config = dict(
    time_shift_ms=100,
    n_mels=40,
    encoder_norm='rmsnorm',
    encoder_moe_every=1,
    text_encoder_width=256,
    text_encoder_norm_position='pre',
    text_encoder_head_dim=48,
    text_encoder_fused_qkv=False,
    text_encoder_bias='qkv',
    text_encoder_parallel_block=False,
    text_encoder_positions='learned',
    beta2=0.99,
    shampoo_beta=0.99,
    max_precond_dim=1024,
)
Rows from block 5 of the audio encoder of a small contrastive audio-text model, named by matrix and row number. Rows with one number within an expert belong to one neuron, the router's apart. Each number is 50 + 10 x the weight over its row's rms, rounded and kept within 0 to 99. All counts start at 0.
Before each expert's rows are labels from the 100 clips, of 14848, where the router gives the expert most weight on average: "loudest" is the band of the loudest frequency at the time of the peak. Only what is clearly more common there than usual is listed. The data: read English sentences (LibriTTS-R). In brackets: how many of the 100.
# router: router (encoder.blocks.5.mlp.router.weight, 8x256, trained with AdamW), inputs 0-63
# up: expert up (encoder.blocks.5.mlp.up, 8x128x256), inputs 0-63
# down: expert down (encoder.blocks.5.mlp.down, 8x256x128, transposed), outputs 0-63

# expert 7
loudest: 500 to 1000 Hz (47)
router.7:30 39 50 41 38 63 53 42 45 61 50 50 52 51 59 47 67 67 50 46 49 45 38 62 65 75 46 60 33 48 54 35 53 59 40 64 43 56 39 63 32 42 59 42 48 58 51 43 64 48 56 65 51 50 62 36 42 58 45 50 60 50 61 44
up.0:60 49 44 40 34 62 40 47 31 37 45 49 59 25 55 50 48 32 65 38 44 58 33 55 67 41 67 58 39 45 40 51 38 54 62 59 54 42 47 46 56 40 49 55 53 58 54 51 44 54 49 46 59 45 48 49 63 60 53 47 48 36 34 44
down.0:33 46 46 39 55 46 54 52 44 71 59 51 62 45 47 57 40 59 68 44 60 37 45 50 59 31 52 39 61 56 50 62 74 51 37 53 52 59 41 31 32 54 60 48 60 37 56 36 64 25 61 55 40 56 62 19 47 34 19 34 47 75 58 60
up.1:56 44 42 53 50 53 47 53 50 54 61 46 60 63 59 51 45 74 55 79 55 54 54 52 59 33 52 31 52 50 55 31 69 49 37 53 50 60 47 40 56 69 58 38 59 56 59 46 42 62 65 54 49 57 59 46 41 63 59 53 49 30 53 63
down.1:43 56 52 57 36 61 50 50 50 59 41 64 45 46 81 41 63 64 42 38 43 53 53 46 49 65 68 62 39 43 32 47 45 35 44 44 43 28 51 57 45 37 52 69 32 63 43 43 50 45 46 51 55 51 50 40 51 52 37 25 52 49 57 75
up.2:45 46 52 50 33 42 52 51 34 51 60 41 67 55 64 42 50 50 38 49 40 33 38 55 56 56 61 56 32 66 50 54 54 46 46 65 48 61 69 70 54 44 21 47 34 42 49 58 35 47 29 37 51 37 65 64 59 49 51 70 50 42 57 46
down.2:60 65 33 40 63 52 45 50 47 52 53 63 49 37 46 64 49 55 55 55 48 52 75 45 63 46 51 55 58 51 50 44 32 61 34 50 36 66 52 38 63 53 57 61 64 50 62 45 62 46 67 51 45 51 45 45 54 56 59 41 39 53 50 55
up.3:58 54 46 47 46 53 60 43 37 55 34 49 65 52 42 62 62 55 58 54 52 47 74 46 42 64 45 72 66 49 28 71 45 39 38 51 49 59 41 63 59 33 45 30 50 31 51 54 32 44 42 49 51 54 34 57 43 58 41 60 49 47 54 48
down.3:41 41 39 49 44 15 40 56 53 50 54 54 40 68 43 53 49 56 61 45 48 44 63 69 47 37 42 34 63 40 63 45 34 32 51 57 46 47 62 28 65 46 50 52 57 76 52 59 47 38 30 66 52 49 43 50 39 46 54 41 64 26 34 57
up.4:38 45 67 59 54 42 51 49 46 45 59 41 31 56 55 60 37 41 49 65 61 56 60 52 39 62 51 47 45 49 42 41 70 44 49 49 61 52 42 38 52 47 58 73 52 67 59 40 73 41 36 46 50 57 47 47 31 49 44 47 41 46 53 31
down.4:56 41 58 31 62 74 36 56 53 42 35 51 45 49 27 43 67 41 43 50 59 52 53 51 58 47 49 45 53 55 46 56 47 44 44 37 36 56 52 50 36 45 47 37 75 48 38 61 46 32 61 67 52 64 57 56 50 46 57 45 54 50 66 47
up.5:58 48 36 44 44 44 66 48 53 30 46 57 47 64 71 50 53 35 52 45 43 72 52 53 43 57 46 50 40 44 56 52 59 51 47 46 50 36 49 37 51 42 56 56 55 40 68 50 40 33 52 50 48 47 73 42 43 48 57 68 40 38 45 61
down.5:55 50 57 25 51 39 41 38 49 56 49 28 50 33 52 56 35 52 32 52 53 50 34 64 47 43 42 57 46 56 59 58 65 52 42 38 41 45 47 46 56 55 57 62 38 53 61 54 51 55 34 58 46 45 42 33 44 73 46 39 38 50 53 56
up.6:50 63 53 50 48 61 34 56 50 35 65 64 46 35 59 54 52 64 37 62 43 30 70 60 68 51 38 73 55 66 42 58 36 43 65 49 46 41 66 52 45 39 44 39 50 39 26 59 72 50 50 66 50 31 41 60 58 48 51 39 43 60 35 51
down.6:55 63 51 51 56 48 56 46 40 59 49 46 59 75 54 48 43 44 69 53 61 52 61 50 37 52 48 43 48 37 50 45 45 54 42 43 48 54 32 48 54 50 45 43 24 61 56 54 48 47 40 39 54 43 59 48 54 70 36 67 38 39 44 48
up.7:47 47 63 44 55 46 48 51 64 61 73 60 39 46 35 52 49 37 41 57 45 34 32 46 43 51 55 43 45 58 35 51 55 39 51 39 47 69 34 65 52 47 51 35 32 47 61 70 53 36 52 55 63 36 60 53 58 38 44 38 70 55 56 53
down.7:32 55 55 69 55 39 55 54 60 63 46 56 36 55 53 47 53 19 51 59 42 50 57 48 64 48 75 54 45 56 36 39 33 50 60 65 34 53 53 43 64 46 50 61 37 45 64 40 47 63 46 36 60 57 40 44 63 43 36 49 60 61 56 47
up.8:49 53 55 43 44 44 63 34 49 48 52 65 56 54 48 57 40 48 63 50 50 50 48 52 51 56 39 39 50 44 56 45 58 45 55 57 60 58 56 51 61 41 42 65 30 52 52 45 65 49 33 48 43 49 54 66 67 52 62 62 57 61 63 51
down.8:53 34 42 37 55 44 32 58 57 67 51 48 28 54 59 44 59 61 39 45 73 56 69 25 48 48 63 52 42 66 42 46 30 56 48 40 43 58 49 39 56 62 48 52 46 38 36 61 41 54 45 57 50 57 56 36 45 52 47 33 33 36 35 44
up.9:53 29 58 51 53 32 45 60 40 60 42 55 43 40 42 53 41 48 49 58 85 41 68 46 41 53 45 50 47 40 42 51 39 47 47 38 45 36 38 57 55 57 49 23 30 53 62 39 44 47 47 40 42 43 46 50 26 55 42 43 57 53 42 50
down.9:35 40 58 48 54 37 72 42 52 29 65 51 42 41 40 44 67 42 59 40 35 66 55 52 59 51 35 48 42 29 39 52 54 36 57 36 55 61 44 49 42 39 45 60 39 46 42 41 46 58 36 39 59 53 56 57 47 54 51 52 50 56 39 39
up.10:50 49 53 56 54 45 46 63 63 48 44 40 58 30 56 55 56 51 59 29 56 50 53 28 57 45 51 53 63 51 48 57 41 52 48 48 43 57 41 65 39 62 51 56 54 50 44 40 48 51 36 80 42 49 46 48 63 42 54 44 48 65 47 27
down.10:56 48 40 54 52 42 42 57 54 64 47 39 61 65 10 67 39 46 45 53 41 58 53 62 54 48 38 49 32 31 43 39 49 58 58 37 53 53 45 47 56 62 42 55 68 50 44 46 62 44 67 49 43 49 50 49 54 56 62 57 50 29 55 46
up.11:49 40 67 45 65 55 38 42 40 37 32 70 44 64 64 64 44 42 42 37 52 28 55 41 64 51 65 52 64 44 61 53 50 54 64 51 61 47 42 53 47 45 52 49 58 40 48 35 41 50 44 32 42 71 59 47 61 57 52 53 36 34 40 46
down.11:57 49 50 47 56 44 40 59 49 42 68 48 46 32 58 25 43 66 47 44 62 46 50 53 39 66 37 54 46 36 38 31 50 47 45 45 37 54 49 45 55 45 55 37 39 49 57 58 45 40 41 41 58 58 41 55 52 63 40 50 51 48 49 40
up.12:56 54 46 44 54 48 38 17 47 49 49 39 50 33 43 53 73 66 48 41 41 57 44 50 46 50 38 39 51 50 59 55 48 52 50 54 57 67 54 56 42 40 41 48 64 45 53 33 52 51 32 52 35 54 58 45 62 49 43 31 58 51 54 53
down.12:53 53 54 43 44 60 56 47 39 30 46 30 41 66 47 39 51 41 42 44 43 52 42 49 71 47 62 40 34 56 38 68 50 53 40 52 49 62 66 33 61 49 64 45 34 64 57 49 43 53 50 45 51 56 35 51 57 36 48 55 34 54 50 47
up.13:41 40 64 63 57 52 49 69 59 53 48 54 42 73 53 38 45 57 63 57 58 39 41 48 55 42 70 54 67 47 61 56 33 67 38 48 52 50 57 43 69 45 54 58 61 41 51 57 59 57 46 55 40 62 49 52 43 49 39 54 52 58 48 60
down.13:57 66 39 45 47 47 50 29 47 57 42 49 39 39 43 52 64 43 56 31 39 46 60 56 59 66 53 43 53 46 64 47 42 47 47 41 55 63 59 47 69 59 41 48 27 57 50 66 52 58 36 55 50 49 57 59 28 54 49 54 45 30 53 29
up.14:56 46 65 35 47 45 43 40 41 41 41 61 70 52 51 38 35 58 52 51 48 50 66 55 64 44 43 44 50 33 48 60 50 57 52 50 52 63 56 52 62 59 59 66 62 48 30 51 41 53 50 40 24 47 66 60 44 62 44 52 41 44 34 43
down.14:56 49 44 68 55 33 50 60 44 41 58 51 50 55 32 69 61 47 48 36 46 56 56 45 36 32 51 24 49 61 51 67 66 40 45 36 48 57 32 46 47 49 55 43 52 49 65 51 49 41 56 46 68 46 45 51 36 55 57 41 50 43 44 57
up.15:52 59 47 46 51 69 42 26 54 61 40 47 49 50 44 60 63 43 52 39 42 38 56 73 39 60 29 59 32 60 47 41 48 59 56 55 33 30 58 42 47 37 45 35 42 68 44 54 52 35 42 66 36 52 49 57 40 61 51 32 38 56 57 39
down.15:46 67 45 44 38 32 39 75 44 57 59 47 59 59 52 45 36 66 37 53 52 50 60 41 61 51 58 60 53 49 46 63 52 61 49 61 58 57 54 54 51 60 51 71 43 48 56 60 58 55 70 59 43 38 60 51 52 49 48 55 52 57 61 58

# expert 3
loudest: 4000 to 8000 Hz (44)
router.3:43 46 63 53 69 51 40 56 62 65 38 49 38 51 43 54 44 41 46 55 49 61 60 51 45 49 43 50 55 34 52 46 70 52 46 39 61 43 70 49 66 40 65 43 32 50 51 54 42 64 48 49 62 63 36 69 66 54 47 29 41 50 33 57
up.0:38 57 48 54 48 52 58 50 42 48 56 44 48 49 52 45 65 53 64 60 53 51 58 47 43 59 48 82 41 62 55 46 63 46 57 63 40 60 55 40 47 43 59 48 47 63 37 50 60 30 49 29 61 55 61 60 58 49 31 45 50 29 52 47
down.0:62 43 57 35 60 49 39 49 44 40 68 42 50 56 67 57 45 68 35 55 56 40 29 36 51 47 53 40 54 33 50 63 32 52 30 44 50 61 48 44 48 65 41 47 75 62 54 37 39 60 52 48 48 64 36 55 52 60 44 37 57 50 41 62
up.1:44 51 54 58 40 36 53 65 54 50 39 43 67 68 38 51 47 62 62 52 45 54 55 38 46 58 44 38 49 50 46 36 46 64 26 50 59 52 68 46 54 47 54 53 50 43 56 45 54 49 52 33 42 33 61 46 50 49 22 51 56 46 59 52
down.1:40 58 51 33 34 64 62 65 28 30 54 54 66 39 56 63 55 42 44 43 54 49 61 82 45 49 42 43 50 49 42 49 54 26 46 38 61 35 32 45 54 42 53 57 42 34 39 58 46 68 50 43 35 46 52 62 52 52 52 49 50 60 54 55
up.2:45 57 58 56 60 41 49 45 49 46 44 46 44 51 41 40 46 39 82 34 51 51 62 46 38 53 56 45 27 57 51 46 56 68 55 58 52 47 51 44 44 48 60 58 65 45 46 69 51 48 60 38 42 41 42 42 57 57 62 57 55 42 42 50
down.2:60 59 53 45 50 65 43 64 58 62 63 57 69 49 58 52 52 65 41 59 48 75 37 30 45 40 32 61 46 49 56 44 28 40 48 59 71 50 41 59 49 30 50 51 27 71 52 57 45 54 54 46 39 52 59 67 43 60 39 48 35 48 57 37
up.3:69 45 29 59 46 59 48 41 64 58 50 62 55 42 34 42 50 32 37 59 44 45 66 50 57 50 51 58 31 65 38 61 45 47 56 63 45 53 55 43 54 42 44 64 48 49 58 66 30 47 42 55 31 54 52 45 35 66 38 47 42 53 47 60
down.3:31 51 57 48 54 58 68 36 46 60 42 51 42 66 56 44 64 40 60 43 45 61 35 69 47 66 63 49 44 66 57 49 53 55 50 38 45 47 51 52 55 51 54 45 50 38 47 35 53 35 45 47 61 49 53 43 60 49 70 77 45 51 57 57
up.4:48 39 51 46 60 41 47 38 55 41 49 29 59 61 56 35 60 47 52 48 55 55 41 49 50 61 58 48 50 52 54 58 41 44 66 57 40 38 62 67 25 39 39 40 63 47 55 35 55 57 51 66 57 51 51 46 54 58 70 56 50 59 66 60
down.4:58 55 49 57 55 43 57 58 47 53 43 56 40 46 47 67 33 45 71 58 33 40 41 55 45 34 49 56 41 52 60 52 55 34 35 49 56 55 53 47 58 49 50 50 48 47 56 77 62 50 45 42 46 44 60 55 62 53 31 43 48 71 18 49
up.5:75 43 56 60 73 56 37 46 57 59 56 61 46 52 49 54 46 48 43 38 44 39 51 41 56 42 34 59 66 27 50 42 45 50 47 49 36 41 41 47 51 53 60 34 52 47 36 51 54 26 53 37 62 53 27 57 74 48 56 60 46 47 47 53
down.5:24 60 52 55 41 37 57 61 51 47 51 44 51 59 50 42 49 51 57 60 62 46 47 53 32 67 54 53 40 59 66 44 51 47 50 70 63 47 42 63 40 53 55 67 51 51 60 66 52 83 51 69 37 54 58 54 44 44 55 47 58 56 44 69
up.6:42 55 57 41 58 48 46 47 43 57 33 48 53 45 45 50 44 54 41 47 47 55 24 25 49 52 47 45 39 50 60 35 36 55 33 52 36 43 50 32 54 60 43 42 53 65 57 24 52 47 42 35 41 51 59 46 48 47 36 59 49 43 71 52
down.6:50 43 50 48 49 39 46 42 46 69 34 49 50 43 42 61 60 66 64 30 57 59 53 44 64 56 71 46 38 38 59 61 54 59 69 58 55 52 53 35 49 37 59 53 27 62 46 52 36 57 34 67 66 46 40 35 60 51 48 57 55 48 45 42
up.7:46 49 73 49 39 54 41 34 63 47 26 43 51 57 76 51 45 49 48 50 49 50 28 53 74 53 52 37 43 52 49 48 39 38 54 60 55 41 53 45 50 65 47 38 61 37 43 41 45 42 44 71 44 37 36 36 50 72 50 39 53 48 47 53
down.7:32 31 33 50 55 64 50 82 38 33 55 73 53 55 43 46 39 39 38 50 51 52 58 65 50 52 56 48 68 65 43 44 53 48 25 49 44 40 43 50 42 40 43 70 53 40 43 53 48 49 49 48 54 50 56 50 51 55 58 46 41 55 38 40
up.8:40 47 41 52 50 51 40 32 31 45 37 49 52 53 42 59 51 51 41 46 38 50 44 29 48 50 46 61 47 41 34 62 40 41 59 63 42 46 48 42 53 44 65 27 50 70 47 51 43 45 40 40 60 28 65 35 43 55 38 55 42 32 56 46
down.8:57 60 56 41 45 50 52 49 34 50 54 57 48 42 57 41 68 47 64 34 58 46 49 60 44 50 53 36 52 53 39 50 50 45 37 41 49 39 32 56 47 49 29 67 50 40 43 65 55 53 71 62 62 62 44 47 32 30 66 58 87 56 38 33
up.9:67 50 59 40 38 34 47 60 66 31 56 49 51 41 38 50 59 40 56 48 55 47 32 47 42 55 61 53 51 43 50 47 40 41 32 61 45 48 51 51 30 42 45 34 37 50 36 58 48 77 53 57 43 61 51 59 50 39 47 49 57 58 35 47
down.9:50 31 53 44 41 47 49 38 44 49 48 60 44 41 75 56 43 55 48 49 41 59 42 42 58 44 50 63 53 52 46 48 81 56 66 37 53 57 49 55 52 42 55 72 42 49 65 51 44 29 36 53 44 50 52 58 50 65 53 32 47 53 50 60
up.10:59 43 50 34 52 32 48 50 48 50 57 33 75 50 45 42 44 37 46 48 36 53 66 46 48 26 57 53 55 46 20 46 68 48 44 24 59 40 44 52 46 42 51 67 43 37 54 50 49 44 47 50 54 56 68 62 35 46 49 55 43 57 43 38
down.10:30 65 57 77 44 56 34 58 45 44 34 54 46 51 50 64 65 48 65 51 51 69 49 49 49 63 50 63 44 31 66 64 40 61 69 52 37 58 40 44 52 55 71 49 46 65 57 61 44 50 58 50 33 56 38 38 68 42 43 40 43 49 52 87
up.11:46 49 44 45 51 31 43 40 62 50 54 42 64 18 46 57 51 56 39 57 50 44 67 63 65 51 47 58 53 58 50 53 43 46 55 53 54 64 60 65 43 54 51 44 43 57 54 51 47 36 59 63 67 50 43 58 41 47 46 54 54 59 45 69
down.11:52 36 32 48 32 53 50 47 62 51 56 45 64 63 51 55 39 63 58 55 52 28 46 52 54 48 50 52 51 60 57 57 55 36 56 61 54 46 55 56 64 56 71 43 64 50 41 52 64 33 38 57 55 51 55 48 60 50 29 57 50 60 45 57
up.12:49 50 45 40 31 58 68 37 46 47 47 42 58 54 58 45 38 40 52 52 55 45 53 51 44 49 54 54 37 68 55 60 40 42 53 62 55 66 59 36 49 34 37 51 50 58 59 47 48 59 44 64 54 36 38 40 38 48 64 44 26 40 59 45
down.12:46 55 50 68 58 43 50 44 48 53 47 41 50 51 75 33 55 52 61 41 54 55 62 41 64 43 31 45 56 59 39 56 49 38 55 28 66 38 52 45 43 40 38 73 29 30 37 52 39 42 28 46 40 50 51 39 59 51 45 35 57 58 52 60
up.13:47 52 45 60 35 48 52 44 36 53 64 42 60 44 46 33 59 40 34 51 63 58 58 51 51 45 45 47 37 43 39 63 58 66 45 75 55 57 58 27 49 61 44 58 69 49 38 42 51 51 67 52 45 53 43 50 49 37 20 51 40 40 37 48
down.13:50 54 56 46 68 47 64 42 62 48 68 59 39 48 68 67 40 33 50 58 39 30 46 55 47 52 38 46 53 52 58 65 54 39 46 38 41 42 40 68 48 43 51 50 51 50 58 41 43 65 50 61 55 45 42 48 40 38 58 59 43 57 59 60
up.14:58 35 57 36 40 67 54 48 54 35 60 40 38 35 55 59 50 53 35 42 37 53 47 55 58 55 69 68 59 62 31 53 42 49 38 58 68 48 54 40 48 59 54 56 49 63 57 50 58 54 59 37 54 40 43 54 38 41 49 47 31 34 50 38
down.14:44 70 47 44 67 58 31 42 54 42 64 64 48 48 70 60 63 47 52 39 60 53 53 50 51 44 56 40 71 58 54 41 52 53 56 43 38 63 23 47 49 51 37 60 61 51 45 45 35 51 62 54 49 52 52 73 46 48 47 45 44 50 42 61
up.15:32 36 34 41 54 48 48 35 48 66 50 37 62 42 56 41 37 66 69 59 51 61 56 57 61 47 64 43 38 47 41 40 52 39 47 51 47 59 58 55 60 49 64 50 43 43 32 54 59 45 44 47 49 64 50 41 57 36 48 52 39 56 43 52
down.15:58 62 64 45 50 64 61 44 35 52 42 44 59 60 38 63 68 34 45 61 43 38 54 47 43 51 34 46 38 36 57 51 56 46 48 36 30 58 36 65 48 48 52 39 68 64 39 41 31 52 54 38 49 43 37 43 43 65 48 51 54 44 51 52

# expert 2
loudest: 250 to 500 Hz (57)
router.2:71 59 59 53 54 66 31 47 47 43 70 67 42 57 65 43 54 55 58 63 53 42 41 66 51 60 64 72 55 49 53 53 38 38 47 50 55 36 50 56 62 56 60 49 46 52 48 59 39 62 76 53 54 63 44 38 64 47 55 74 56 48 41 47
up.0:69 51 62 50 49 58 50 85 60 58 34 67 48 61 43 44 37 65 45 28 43 58 54 37 36 45 48 51 48 39 73 49 43 40 50 58 52 57 52 45 48 71 46 44 42 39 53 57 46 46 39 28 64 46 46 45 49 48 56 39 53 51 43 48
down.0:46 55 64 33 41 52 59 37 52 23 49 37 41 47 54 53 48 44 36 63 55 58 39 52 32 40 66 64 51 48 50 47 59 49 60 52 48 79 41 43 61 46 52 49 41 76 46 46 45 43 68 75 40 60 60 51 47 46 31 54 50 66 39 47
up.1:50 51 80 37 61 43 60 44 66 48 55 47 57 35 45 59 49 35 49 52 58 55 61 60 53 56 34 44 63 44 29 46 44 49 65 59 46 56 35 37 61 50 50 38 30 49 53 35 41 45 42 46 48 54 48 44 37 36 64 52 62 44 41 46
down.1:36 60 42 35 46 38 42 68 46 47 55 46 53 51 55 48 60 48 48 51 56 46 59 71 50 38 56 43 47 54 37 40 36 69 36 34 62 33 66 40 53 71 43 42 38 62 39 59 52 45 51 52 45 54 55 38 45 65 52 50 27 72 59 28
up.2:44 42 41 31 60 37 56 58 53 55 55 32 54 60 48 47 51 58 35 52 55 55 42 47 67 45 70 47 50 33 50 40 62 44 41 37 46 53 50 66 53 66 41 57 62 68 38 47 46 49 42 47 34 44 58 64 24 47 36 54 59 39 52 37
down.2:41 47 53 49 58 57 57 43 43 42 40 48 47 51 41 30 67 26 40 61 63 60 66 34 45 50 19 48 53 50 42 45 65 54 48 45 58 53 29 50 34 20 64 56 60 43 31 51 51 69 53 48 59 42 54 69 55 53 48 48 51 30 40 64
up.3:50 60 52 54 47 54 31 53 30 53 39 65 52 53 57 56 53 57 53 45 51 65 39 37 58 57 66 45 38 67 41 41 48 73 50 48 52 52 66 38 58 46 57 59 46 68 56 44 32 55 35 60 36 74 56 28 59 48 49 56 50 64 52 55
down.3:42 49 52 55 58 36 61 54 67 65 57 36 41 65 30 63 52 37 42 57 50 64 53 50 60 43 53 63 62 47 39 71 72 47 42 49 43 60 43 59 60 57 33 42 46 58 62 46 48 44 51 31 51 42 47 52 50 68 36 48 44 23 68 53
up.4:48 35 53 23 36 72 65 38 38 49 52 41 54 43 48 55 37 50 40 49 54 42 49 41 53 39 31 38 56 42 37 47 59 48 43 55 49 55 47 50 67 39 54 61 44 49 41 61 51 57 57 51 55 60 46 42 39 64 44 48 42 49 31 48
down.4:59 62 54 51 47 42 61 47 38 60 53 47 45 64 52 70 56 36 53 57 43 63 63 61 54 52 57 51 67 66 45 52 63 49 48 43 54 48 39 59 40 56 40 63 47 51 49 64 40 59 63 37 42 46 39 49 34 45 68 54 50 52 78 49
up.5:50 42 41 48 47 62 41 63 51 57 37 41 48 57 49 52 46 36 51 36 56 51 29 55 50 39 69 40 46 54 46 62 37 49 75 52 45 59 56 65 52 44 32 37 40 54 40 55 60 36 55 55 49 37 69 36 48 37 60 71 40 57 48 48
down.5:52 48 41 56 41 53 60 34 71 38 45 56 47 47 50 54 38 52 47 56 60 60 45 47 61 56 54 42 43 46 73 60 64 54 64 47 50 47 53 65 40 23 55 36 59 50 59 49 30 58 40 48 60 46 49 31 64 39 30 54 69 59 58 40
up.6:25 47 35 58 48 55 56 56 54 51 56 44 62 53 50 48 44 58 61 33 52 41 62 40 56 55 41 38 46 49 53 49 43 53 57 45 53 41 56 50 54 40 50 48 57 30 68 42 57 40 47 34 46 40 58 44 49 39 37 57 53 38 59 51
down.6:63 51 51 49 49 50 40 35 50 52 50 43 56 39 40 50 53 33 64 47 47 33 42 42 52 65 49 48 50 59 60 67 63 49 22 63 46 49 36 48 39 53 54 46 57 56 31 29 42 45 54 51 51 57 54 62 59 46 31 48 44 52 47 57
up.7:67 56 50 35 46 36 42 47 33 52 64 56 66 48 52 42 54 62 34 53 59 38 37 61 37 47 35 40 57 51 53 61 54 57 41 48 45 55 34 53 56 38 61 53 34 45 53 48 52 43 68 56 51 43 46 58 38 55 50 49 51 46 34 49
down.7:53 61 47 51 52 41 41 62 67 56 38 48 50 61 44 43 64 45 75 54 52 38 45 56 47 51 58 40 50 47 50 41 43 57 61 35 76 42 48 53 25 51 56 63 40 46 60 50 61 47 66 47 51 59 45 41 35 52 35 46 44 47 50 47
up.8:26 36 56 47 67 52 41 48 59 23 39 55 38 52 54 47 47 42 63 34 64 54 53 45 57 46 45 47 58 41 48 54 61 58 46 53 46 53 44 47 47 44 36 75 49 73 43 36 66 40 48 40 59 56 50 59 48 47 44 56 40 28 59 51
down.8:49 39 45 44 35 24 66 52 75 51 30 44 44 50 62 58 50 50 63 37 48 44 54 57 70 54 48 56 43 65 41 43 42 63 62 34 59 45 54 37 48 43 55 56 43 54 49 49 31 68 60 48 40 57 44 49 61 47 54 28 54 57 64 46
up.9:48 73 41 59 51 36 49 42 46 44 38 44 40 46 42 44 52 47 37 49 41 63 37 45 54 52 46 36 52 41 48 47 46 46 45 57 50 64 64 56 61 37 57 73 56 61 59 54 61 53 51 63 65 46 35 50 72 64 46 42 37 57 55 45
down.9:47 48 52 36 54 38 52 57 59 60 37 33 45 35 43 59 53 17 50 35 52 58 45 46 59 41 48 68 42 44 64 45 52 51 51 53 43 56 57 42 43 19 53 32 35 36 47 39 54 46 60 56 34 66 57 53 56 45 36 47 52 44 48 58
up.10:40 59 52 37 44 51 62 44 65 46 52 30 42 46 46 49 37 48 44 52 60 52 34 49 59 53 52 54 45 64 49 67 57 60 47 48 47 43 36 44 57 43 52 50 49 36 52 30 65 56 50 55 41 43 55 53 63 45 39 45 44 42 52 69
down.10:47 43 39 23 57 38 40 42 50 66 59 40 47 57 33 47 60 67 39 45 31 55 51 50 54 59 66 39 41 43 52 39 44 60 59 48 43 57 61 66 53 39 45 49 51 61 54 48 42 47 47 53 41 60 61 58 47 50 51 34 56 65 46 52
up.11:54 37 55 44 36 46 49 44 52 51 50 39 45 64 58 44 46 38 46 51 56 49 76 53 53 50 35 51 54 51 45 54 38 46 36 45 47 65 47 52 46 32 49 58 39 63 59 49 49 53 39 58 30 42 52 69 43 92 61 54 46 28 40 56
down.11:59 62 49 56 68 39 48 43 55 52 54 48 53 66 59 60 77 39 36 60 72 49 69 51 49 44 52 49 50 52 65 47 64 53 33 61 48 71 61 50 54 58 54 44 41 59 34 38 50 37 56 47 68 60 32 48 46 47 56 51 36 57 43 65
up.12:53 48 63 43 44 46 39 39 56 56 44 49 48 44 40 50 52 41 36 63 32 57 26 55 67 58 57 58 53 43 37 54 61 55 42 50 61 68 60 55 41 44 59 69 69 31 36 61 60 44 51 54 50 40 53 54 45 45 69 61 50 25 52 61
down.12:38 56 45 44 50 46 48 46 50 64 61 62 43 51 52 57 33 68 59 35 54 50 53 43 51 49 66 37 63 73 61 42 47 52 45 32 18 48 37 44 56 58 53 38 58 59 54 60 37 46 57 42 45 61 42 56 64 50 39 47 43 62 45 62
up.13:57 60 40 42 69 59 44 60 51 44 43 66 37 46 49 58 33 51 54 54 71 22 44 59 43 44 34 57 36 60 53 49 24 45 53 48 37 57 43 45 58 45 68 53 43 65 59 30 33 55 41 38 49 48 44 41 56 63 36 47 52 54 51 63
down.13:53 38 47 38 55 54 45 35 55 52 52 36 53 40 61 48 70 43 45 82 63 58 53 36 68 50 52 60 45 37 49 40 85 63 51 55 60 46 35 61 45 53 61 53 55 67 52 46 38 47 52 64 47 68 49 47 40 59 67 48 60 53 41 64
up.14:45 28 51 51 43 52 59 64 45 48 44 46 50 65 31 48 43 51 44 46 47 48 37 52 54 42 68 55 41 46 63 43 58 48 57 52 44 69 38 43 52 55 48 48 46 54 59 44 30 50 50 55 40 67 69 43 47 41 54 34 36 38 68 71
down.14:36 48 60 46 38 44 45 60 41 63 57 36 44 55 50 43 37 59 55 53 53 43 38 48 70 63 28 51 49 45 56 50 40 51 36 41 69 41 40 42 55 59 47 45 52 41 55 42 52 58 66 57 67 48 49 40 55 43 33 49 69 62 50 37
up.15:51 51 53 42 49 38 46 54 57 56 33 58 48 59 49 44 45 33 41 57 61 51 46 38 57 30 60 65 62 59 39 46 53 48 52 47 51 46 47 62 52 36 48 40 56 44 47 53 63 59 38 45 51 60 58 64 54 30 46 45 55 46 48 62
down.15:45 50 43 71 58 52 51 41 54 51 54 57 55 52 50 43 49 48 52 40 68 44 52 65 63 41 76 60 55 48 47 49 64 57 49 60 54 67 39 35 45 45 45 54 62 34 72 52 57 45 42 66 45 28 43 62 40 32 46 38 73 49 48 55